config.toml
depths = [5, 5, 5]
lr = 0.0016
grad_clip = 5.0
steps = 12700
batch_size = 256
epochs = 67.0
Rows from block 7 of a small image classifier, named by matrix and row number. Rows with one number belong to one channel. Each number is 500 + 50 x the weight over its row's rms, rounded and kept within 0 to 999. All counts start at 0. Numbers have three digits each.
Before each channel's rows are labels from the 100 images, of 14848, where the channel reaches its highest value: "responds to" is what is common among them. Only what is clearly more common there than usual is listed. The data: microscope photos of single blood and bone marrow cells. In brackets: how many of the 100, against the usual share in percent.
# convs0: first 3x3 conv (model.blocks.7.convs.0.weight, 64x64x3x3, standardized in use, each kernel summed), inputs 0-63
# convs1: second 3x3 conv (model.blocks.7.convs.1.weight, 64x64x3x3, standardized in use, transposed, each kernel summed), outputs 0-63

responds to: cell type: segmented neutrophil (54 vs 20); smear: peripheral blood (36 vs 16.2)
convs0.49:500557459574392530573511483547428521473503529501491563595517580613507445469470474513490541445411500528590504560578429500521480521534534537591489532523500398511512450483430414500511536543454534
convs1.49:492500500641500566500500587500579523587477509473500484524515553558500558533579500500511483565552513481475565572507500551518500500512531548507500480583509662512480500621487494521495594468604516

responds to: smear: peripheral blood (44 vs 16.2)
convs0.20:467560482448500481500481480450464430505500519436490569540468545569375484501463522500473492519411522559562410479577471489431463509522560554653545429500617504507520549501500462467589475487463527
convs1.20:611556500550600500499488565477483510506543531454481592553523511485515535494465522479538483513496526430573481490526506527487483573381457545424516508532523590516505478538500474503630559500666484

responds to: cell type: segmented neutrophil (61 vs 20); smear: peripheral blood (53 vs 16.2)
convs0.33:500548448557517552517480461553542536532517500500570587524537598604555522491471500539372449477448480512540483486500462470512545456460483686571541525448516456545457481475434500543537485560456513
convs1.33:406527523561468590429582583465482414576432559564459482457613453500400500459519486481481468554488569505525548526488511513491576518466499512420474429487515579453455500511514460560589471506545490

responds to: cell type: segmented neutrophil (63 vs 20)
convs0.8:434527529500504524407463462538453376520416610468509536508529500486513501518619500476480439582481550500545527514505427500487570445468521529508475486510500467526525518493453354583571465601540500
convs1.8:486416454574474500520537424517471463512568500506556488530425623478495564367360480493476450489524448601466478443548500441496466492547475503514509537503539470474418466484507545523557479500418570

responds to: cell type: segmented neutrophil (43 vs 20); cell type: erythroblast (36 vs 14.3)
convs0.11:533428487515500568470533520577533469527464566455465521556634516485422525498580472500457475478522500535571453582502481476499501499554548595549519569509562435530521500483458475514500465673484587
convs1.11:500534491538477557525438466534439500470484515461547507601468499533547541497467538517468500577436513510544501473565553500515401489559508400448548421471500587509443512491535644488448532500621603

responds to: smear: peripheral blood (72 vs 16.2); cell type: lymphocyte (43 vs 15.2)
convs0.14:487519385481530509500641447522552480527513513492469521504500436542462544525524417523480511442356579583578549506596439616551541500477544454512500519517554466458511506477505537500537523527558545
convs1.14:486543500555532478536536553504494556565479471514635555562483553551540547540508454484480600500605470511535537538523608507459500510514541529506545461391506566534654517510492559513500516529580533

responds to: smear: peripheral blood (44 vs 16.2)
convs0.59:451502519658519534490511485557478500474456506430472418521521504526519470481502511578516510516475476552461532500606592508460579497442569523500419439513503504539517523415475503500500339500392526
convs1.59:481512594439548500499513500488500393485492523535484472486500443438510500446508508516407522420471458509531418384420444495428402451388434500440554555484500387557500451483452517469522467549482503

responds to: smear: peripheral blood (66 vs 16.2); cell type: segmented neutrophil (43 vs 20); cell type: lymphocyte (41 vs 15.2)
convs0.10:459541592469544525503605502473519500527535531486481493547625500546464500555506486500517503472487517533472453459528440579478490493515507470532447573418502500413433493471375510502604498580612601
convs1.10:482571538500495472459562518602527660500426508513503506444499484458527490481499485500382601443406541442567546501488428513604550520485463609530522458577499522522503500508540524472490503537491547

responds to: cell type: segmented neutrophil (66 vs 20); smear: peripheral blood (43 vs 16.2)
convs0.41:469582514583513553400500494576467510497456519453435579545564500500542375493508500482450486481471508525651408482500381570471478492530479538536486571489531478457500483587490520560500490558468521
convs1.41:538466507465592515405536490536502444501394529499480479501505500496496478459442458420495557489579398462534483500521500418511506551439445428493477495500515487613519399397522500528476468503561360