From a checkpoint of a small image classifier.
Model: activation leaky_relu, depths [5, 5, 5].
Training: adamw at rate 0.0016, 12700 steps, batches of 256, held-out accuracy 93%.
Data: trained on microscope photos of single blood and bone marrow cells, 48542 training examples, 67.0 epochs.
Rows from block 6 of a small image classifier, named by matrix and row number. Rows with one number belong to one channel. Each number is 50 + 12 x the weight over its row's rms, rounded and kept within 0 to 99. All counts start at 0.
Before each channel's rows are labels from the 100 images, of 14848, where the channel reaches its highest value: "place" is the part of the image that holds the peak. Only what is clearly more common there than usual is listed. The data: microscope photos of single blood and bone marrow cells. In brackets: how many of the 100, against the usual share in percent.
# convs0: first 3x3 conv (model.blocks.6.convs.0.weight, 64x64x3x3, standardized in use, each kernel summed), inputs 0-63
# convs1: second 3x3 conv (model.blocks.6.convs.1.weight, 64x64x3x3, standardized in use, transposed, each kernel summed), outputs 0-63

place: bottom centre (45 vs 11.7)
convs0.22:53 51 68 54 44 55 22 50 57 43 48 44 35 33 50 45 53 31 55 50 55 53 35 21 63 47 39 42 38 69 54 32 53 54 60 49 55 72 40 38 60 59 64 35 57 48 42 13 46 52 55 65 50 53 70 58 64 50 33 50 33 55 48 57
convs1.22:58 38 54 42 35 39 64 45 53 57 38 52 42 24 55 50 59 53 41 28 35 51 56 57 25 57 56 37 35 39 27 76 32 59 53 59 71 66 76 59 49 33 44 53 46 50 54 43 57 49 58 43 59 45 50 51 59 46 40 32 60 60 47 26

place: bottom centre (36 vs 11.7)
convs0.2:57 49 47 60 58 43 29 57 63 50 61 41 53 51 61 29 56 73 59 50 57 40 47 43 53 47 48 49 12 68 63 45 78 50 55 54 50 45 75 41 55 69 50 51 58 19 28 31 46 55 56 55 45 61 58 39 53 52 50 62 39 62 56 54
convs1.2:43 58 41 57 54 84 41 50 50 64 56 61 53 46 48 55 54 66 50 46 50 64 62 52 34 68 70 42 47 52 61 58 56 79 64 67 59 76 51 59 50 45 53 59 52 85 51 51 56 53 58 56 45 37 51 53 59 50 64 54 83 66 53 48

place: centre (58 vs 14.1)
convs0.6:57 46 52 45 46 51 53 81 50 34 51 65 48 45 82 41 53 60 60 63 51 63 33 52 65 24 55 39 40 60 56 46 55 58 65 51 54 35 51 51 40 50 43 44 87 53 41 53 52 46 60 27 59 52 65 32 46 47 74 46 43 62 50 62
convs1.6:40 65 62 52 42 63 77 65 49 50 61 57 72 48 60 48 62 58 50 50 52 72 47 45 49 24 61 95 50 48 77 38 65 49 53 50 37 63 50 55 60 50 41 50 32 65 61 56 54 51 59 58 60 57 60 65 52 51 43 44 57 39 50 52

place: centre (59 vs 14.1); bottom centre (28 vs 11.7)
convs0.29:48 63 55 59 51 50 57 58 48 49 65 65 11 58 66 58 38 75 50 59 45 50 55 56 55 46 63 49 32 66 48 39 59 50 50 38 62 56 49 69 50 61 54 39 50 35 54 34 66 35 20 34 53 54 64 48 22 54 60 66 46 50 54 50
convs1.29:54 71 50 49 42 60 50 62 59 73 50 44 63 24 32 77 51 31 52 64 47 39 44 36 42 62 64 78 57 42 50 75 50 52 49 56 42 44 33 44 57 59 40 51 55 76 58 50 41 54 49 40 29 50 45 65 50 47 47 51 47 56 29 65

place: centre (56 vs 14.1)
convs0.62:46 27 73 46 44 41 57 58 40 40 50 43 51 38 73 30 41 45 57 57 23 42 43 61 50 50 51 48 45 57 66 52 72 64 55 52 67 45 55 48 34 50 45 61 69 57 54 43 59 47 55 57 57 50 78 42 46 50 79 52 45 67 27 70
convs1.62:58 76 41 54 46 52 46 47 45 42 58 54 75 73 41 50 46 71 52 35 68 39 74 54 41 45 38 53 63 39 66 38 47 22 22 56 26 62 44 63 59 49 53 36 45 46 43 57 65 54 48 39 50 49 53 40 44 55 45 48 52 53 71 68

place: centre (77 vs 14.1)
convs0.19:48 41 49 49 76 28 56 60 41 65 43 65 49 30 49 33 51 50 74 50 67 80 60 67 39 39 58 55 35 60 53 46 52 54 51 59 57 50 43 92 45 55 51 40 50 42 64 29 50 58 64 52 61 52 42 68 45 42 53 54 47 52 48 59
convs1.19:55 56 50 49 64 52 42 48 49 36 48 35 56 66 52 36 42 59 53 57 50 19 69 53 64 63 59 45 63 61 59 49 50 57 81 53 50 62 22 54 38 66 28 53 62 64 40 77 53 44 53 62 31 50 46 30 46 53 55 67 60 52 36 50

place: centre (56 vs 14.1)
convs0.53:55 30 50 45 45 63 50 66 44 60 48 54 52 52 65 47 16 52 56 63 71 47 54 60 56 43 57 44 37 54 63 38 57 50 66 36 52 59 48 43 52 66 34 52 53 25 60 30 58 35 91 35 58 59 48 45 55 60 48 57 44 53 44 73
convs1.53:52 47 40 50 47 50 50 43 59 58 70 55 59 50 67 59 58 55 60 68 53 57 35 50 70 46 50 63 53 45 48 66 80 50 50 63 28 42 69 40 56 28 34 76 59 56 61 64 51 60 63 76 61 26 52 62 50 40 53 42 58 40 44 62

place: centre (55 vs 14.1)
convs0.33:39 48 76 63 70 61 27 50 58 50 50 75 41 61 64 48 58 46 54 42 53 54 46 51 24 46 50 36 32 46 45 15 55 56 61 51 68 53 42 71 43 50 57 52 53 48 65 45 51 50 70 27 57 45 77 47 45 53 39 44 41 52 56 50
convs1.33:65 52 37 70 50 31 41 53 37 56 45 47 49 51 32 43 40 55 55 57 43 45 41 50 42 26 57 54 35 58 33 65 72 50 35 38 44 69 37 66 55 39 39 39 26 35 36 46 64 52 83 65 27 55 51 59 46 41 53 54 56 43 44 43

place: centre (55 vs 14.1)
convs0.57:62 46 50 44 54 37 41 54 36 56 80 59 33 50 80 41 14 60 75 56 50 61 58 50 50 54 62 55 34 45 46 18 52 55 56 53 62 40 45 64 49 59 36 59 55 50 39 58 64 42 62 43 47 58 37 47 47 51 61 66 44 54 35 58
convs1.57:50 63 54 53 79 56 80 21 58 55 43 57 61 44 35 42 50 42 59 67 58 51 68 42 50 55 41 50 54 44 89 64 41 38 67 48 43 50 38 41 61 50 50 53 69 56 50 53 56 63 55 61 35 47 53 65 58 47 67 43 68 50 60 43

place: centre (50 vs 14.1)
convs0.17:47 53 60 59 58 42 41 42 60 46 45 52 29 43 79 46 47 60 50 49 54 52 50 38 41 48 62 41 26 43 41 41 78 47 51 58 54 17 41 50 41 55 38 53 61 39 37 49 37 56 50 65 73 50 89 44 47 41 63 53 34 57 44 50
convs1.17:55 45 13 51 46 50 54 48 43 69 45 21 52 57 47 52 61 43 44 25 50 33 15 37 45 51 43 56 57 54 34 37 61 59 50 29 43 58 29 57 56 50 50 51 71 40 44 29 41 50 47 42 41 50 54 35 63 56 44 41 55 35 49 51

place: centre (46 vs 14.1); bottom centre (42 vs 11.7)
convs0.8:65 63 69 65 25 50 29 66 57 49 55 55 50 49 55 50 36 46 54 45 51 64 60 25 62 68 47 44 39 67 56 57 48 43 50 56 37 45 56 50 37 64 51 37 55 57 44 45 35 54 50 37 59 66 54 50 42 49 50 53 03 53 27 50
convs1.8:57 38 53 47 39 43 41 50 48 47 60 61 49 50 67 56 53 35 38 54 32 47 46 46 43 45 52 44 30 45 54 47 51 62 40 36 48 47 52 46 54 00 50 43 47 52 47 45 38 63 50 33 73 44 54 53 53 33 40 13 41 55 51 47

place: centre (53 vs 14.1)
convs0.54:45 42 64 53 50 48 43 44 34 59 68 37 51 51 67 35 52 50 59 50 65 53 57 53 65 41 57 53 11 46 32 19 66 55 68 56 57 54 35 81 57 59 53 52 48 60 54 43 41 53 50 50 57 21 55 41 54 46 63 55 51 69 53 52
convs1.54:46 62 45 59 68 47 54 62 62 53 58 51 39 44 45 55 44 62 50 46 54 43 43 48 75 58 57 38 80 69 52 59 60 49 41 50 59 45 43 53 63 54 73 38 51 50 52 45 77 38 90 45 35 54 64 52 35 54 77 57 65 50 51 41

place: bottom centre (30 vs 11.7)
convs0.52:54 41 58 49 50 50 40 51 50 36 63 40 47 34 52 44 49 52 59 47 64 64 44 31 70 66 41 49 36 62 63 27 50 54 74 44 53 57 34 60 44 50 39 47 82 63 48 52 58 56 48 50 64 50 73 32 44 67 49 47 32 81 50 68
convs1.52:38 61 60 50 41 86 72 31 58 54 46 50 50 60 83 39 50 69 45 63 37 41 51 49 59 48 54 53 50 41 62 63 42 59 50 59 63 39 65 47 50 40 57 58 83 49 45 67 66 58 55 50 62 49 42 27 57 53 64 49 56 64 51 60

place: centre (36 vs 14.1)
convs0.3:47 27 48 40 50 59 50 60 47 42 57 50 50 55 70 42 61 38 68 50 46 50 52 46 59 47 39 45 47 35 33 50 70 56 56 79 61 59 37 54 53 47 47 47 48 47 36 42 48 55 67 38 67 50 73 54 50 47 64 65 50 96 55 73
convs1.3:50 64 50 57 57 57 62 68 62 61 50 51 73 50 57 48 55 76 69 50 62 82 52 83 58 55 50 74 43 50 54 50 50 50 53 52 58 68 63 58 59 50 52 68 60 70 50 59 60 53 63 51 52 53 53 50 48 64 51 59 68 63 66 74

place: centre (55 vs 14.1)
convs0.51:50 60 50 37 43 51 45 50 54 58 45 46 34 48 51 40 28 55 62 59 52 56 55 60 52 33 74 50 64 61 21 45 68 69 50 30 58 42 17 54 35 65 30 47 47 32 36 55 49 26 29 69 52 53 47 61 45 50 60 53 46 57 50 52
convs1.51:28 49 69 50 23 50 50 53 55 34 54 43 53 42 47 50 57 47 61 55 31 52 50 48 46 48 31 33 54 54 73 39 34 23 50 50 50 42 46 50 60 59 54 28 41 22 49 34 26 33 44 50 62 70 40 48 37 62 50 46 33 44 50 37

place: centre (46 vs 14.1); bottom centre (30 vs 11.7)
convs0.24:41 64 40 46 59 46 41 46 56 66 57 41 37 55 50 32 45 51 56 23 31 50 60 40 69 56 44 30 28 47 28 18 56 50 58 62 49 50 56 36 59 75 55 37 53 46 47 52 37 33 55 40 70 58 70 44 48 53 59 68 42 60 52 57
convs1.24:67 43 37 57 57 38 56 55 46 48 50 66 55 47 50 69 66 58 60 68 52 66 52 53 47 37 54 51 45 42 66 67 41 56 70 68 50 53 58 56 51 47 40 28 62 79 69 48 33 57 59 74 44 33 54 74 52 60 34 70 53 53 65 57