A small image classifier, trained from scratch.
Model: arch nf_resnet, depths [5, 5, 5].
Data: trained on microscope photos of single blood and bone marrow cells, 48542 training examples.
Rows from block 9, named by matrix and row number. Rows with one number belong to one channel. Each number is 128 + 32 x the weight over the matrix's rms, rounded and kept within 0 to 255. All counts start at 0. Numbers have three digits each.
# convs0: first 3x3 conv (model.blocks.9.convs.0.weight, 64x64x3x3, standardized in use), inputs 8-15, a 3x3 kernel for each
# convs1: second 3x3 conv (model.blocks.9.convs.1.weight, 64x64x3x3, standardized in use, transposed), outputs 8-15, a 3x3 kernel for each
convs0.0:128128128128128128128128128128091128128041128128128128075078098128045053128128128128128128128128128213212128128128128183128128128128128128128128066067128128128128128049064128128128128128128103128128128128171128128128
convs1.0:128128128128128128128128128084128128128128128128073128045128128038128128128128128062059128128128128090128128079128128128128128128128128128128128073128151128128128128128069128128128128128066099085077095128128086128128
convs0.1:226128128208219174128128128128128128128195128128128128128128128128128128128128128229128128128128128097156165128166106141128128128100128128128128128128128128128128128128128128128128128128094085036065128087083128128128
convs1.1:128128128128128128128128128128175199128128197128128128128128128190186128128128128061091128104128128073076128092128128083128128075128128128128176128128128128128090128097083128128066128128072128205222128128198128191128
convs0.2:128176192180128128212128128169128128174128128202128093101159128174191128183128128128128128128128196171128128183092128128128128128128128175148163179158128183170128128128128128128128128065128192128128228128103128128072
convs1.2:113128223128128128128128128128128128128128128128155163198183128128128128128128116128128159128128128160184128128087082128063072071021128128128128163128128128128128128128097128128087128075061128128128128128128128128128
convs0.3:128128128161128128128128128128128128128128178184128128128128128155177128128183189128128128128128128128128128128128128128128207128169171128099128128110083185203167128128128128128128128128179128128128128128128128128128
convs1.3:128128128128128204128128128128189128248128128128128128128084092128128128128128105128220186128197184128094128065038040160144128235214172128128128128184128128128128128128128170128128156157128128078128128128128128128128
convs0.51:083095128128128128128128128197204128128187128176128128128128128192182128195128128128108128128128128180128128128128128128128159128128128128128128128128128178165128169181128128128128128128166038128128070128128092128128
convs1.51:128128128128128128128172128149128128128128134055128128128128128128062043128128054187192184128128179128179196075044063128128106140128128071054103128128063128128128128128128128128108153128128128128077128128128128128128
convs0.52:051070169128128205077128119185158128128076062128192193086128128075128065128128076064128166128187163128128128128128128221200214184128211128128128057128128000048032128128128128128128128159153093128128128128128088089128
convs1.52:074128128044128128065128128128128128202172150128128128128046128128061137128128128158128128128128128163128185207232128208200212128128128128128179128128128128128128155128128128128128128128128099128128128128128178168140
convs0.53:128128128164128165128128128128148128128109128128128149128128128128128128128128128061083128128128128128128128128196128128128128204234172128150181128058128128040072000047128018128150034128195128128128128128128128128056
convs1.53:128128128128128128202128128158128128128128064093080056244221128221128128128128128207170128128100128128193240128128128181222128128128128128128128077128128091128128168128169128128128128128072128182144128156206128128178
convs0.54:224187128128128128128128128128049128128128128128128128176128128128128095128128128189216128194182128128128128209128128154183199128128164128128128128128128128128128128128128128128128128128215128089067128128060128094092
convs1.54:094128128128128128128128186180157184128128161128128128128128128128128203128207197128128128078128128087104111233218128179164176128181128192221158128172128128114128128128066128115081128128128128128128078128128128128128
convs0.55:065128128128128128128128168200183128128165128128164221128088067128128128128128159128128128128128128128128128180128195128128128128102106128128086128128075128048128128128128128128128128128128086098128128128128128128128
convs1.55:128128128128128128128087120081057055128128057105069128128072013128040067128128085128128128128128096128128128056056050128128128128204128128128128128157128128167189128128128128128128128128103128087128128128060128128128
convs0.56:087128128073128128128128128128128128166128128208157128128128128128128128128128128128128128203128128128128128219240184128188128128128169128128128128175166189190128080080128128128128128128128128128128128128128128184154
convs1.56:128128128102128128128128128128128128128128128068088128067128128128128128128200128193168195128203128128128168128128128128128128128128128128159183128173163128128128128128128128093128128128128012038128083070052128128128
convs0.57:128128189128128128128128128128069128128128128170128164128128128128128128128128128128128128128128128128128128083128128085128128128128128128128074128128128128128175178128128128128128128128088128120128128080128128093128
convs1.57:062058128128128204128128128128128128128128128128128128128128128128128128128128128068128128128063128128128128128128128128128128128128128128128128128128178128128128128075128128083128065128128071128128060128128098059052
convs0.58:167128128128088128128128128199128128208128128177198128128178128103128097077128158128128128128107128128128128128128128128128128128128128088128128128099069128128128128177128128128176061081128128128128128128128122128128
convs1.58:128128128128128128128128128128069092128128128214128128128054070128128128128128128128159128128128128066128191128128128128128068128128042089040128128128128128128174128128128128128128128128128177182128179170188194196157
convs0.59:128128161088128128128128128169189190175211208128203128048128128128128128128128128082091128042074072000030095128128128178128128128128128128128128128128128046128128100128128098078059128075043118128128128128128128061081
convs1.59:056084128128128128128128128171128128189128128190128128139128128159137073128128057128128128128128128128070128084102128128128088088095080128091128128128128128128128128128128128128128128099128128128128128128128162128160
convs0.60:060128128128128128128128200128128128088077069102128128128128128128128179128128128128187128128128128102128128128128128128128128128128128128128128069128128059128070057076128052072128128128128088076061128074068128079074
convs1.60:195128128190128128175128172128128128128128128156181188128128128083177188059128166082075080074128128128085128085059128071066056067048079128128128128128128128058128128128128128128128159128128128128128128179175128169170
convs0.61:162175128195160164255214128128128128128128128128128128059128174070173184128171171128064128128079128128128164128128128116128196128190203034128164128073128128079128128128128128079128128128128128128128128128097128070051
convs1.61:128189128162162186128128128187128128128128128128128128128128128128128095128128065140128128128128128128128128128095128214128128192128128128128128128056128073049128128100128176183185175184187128128128128128128128111128
convs0.62:128217210128128128128128060128069128171128128210154128190198128128179128128155128128214164128128128128128093128128128128128182065077128076093128128128128059128089221128128237198128182184128128128128086128128128128128
convs1.62:128113128128128128029052050153128043128128040128128080128082092093128128128128128128128128128128128128128060128128111128128128128128128139128128128128128128128128128128128128128128128089117128128128128128128128128128
convs0.63:128128178224128128128128128128088128128033128152128128128200128185128128128128128180184183128128128128128128080128128128128128128172191128128128128128128128065095128087078128128073128128128017064053128128128089041042
convs1.63:128171190128128177128185128209128197128128186128128128128128128128128128128187128091128154128128128128186194210128074214163128128128128128128128091128128128128128079128128128128128128128128158128128128172128128128128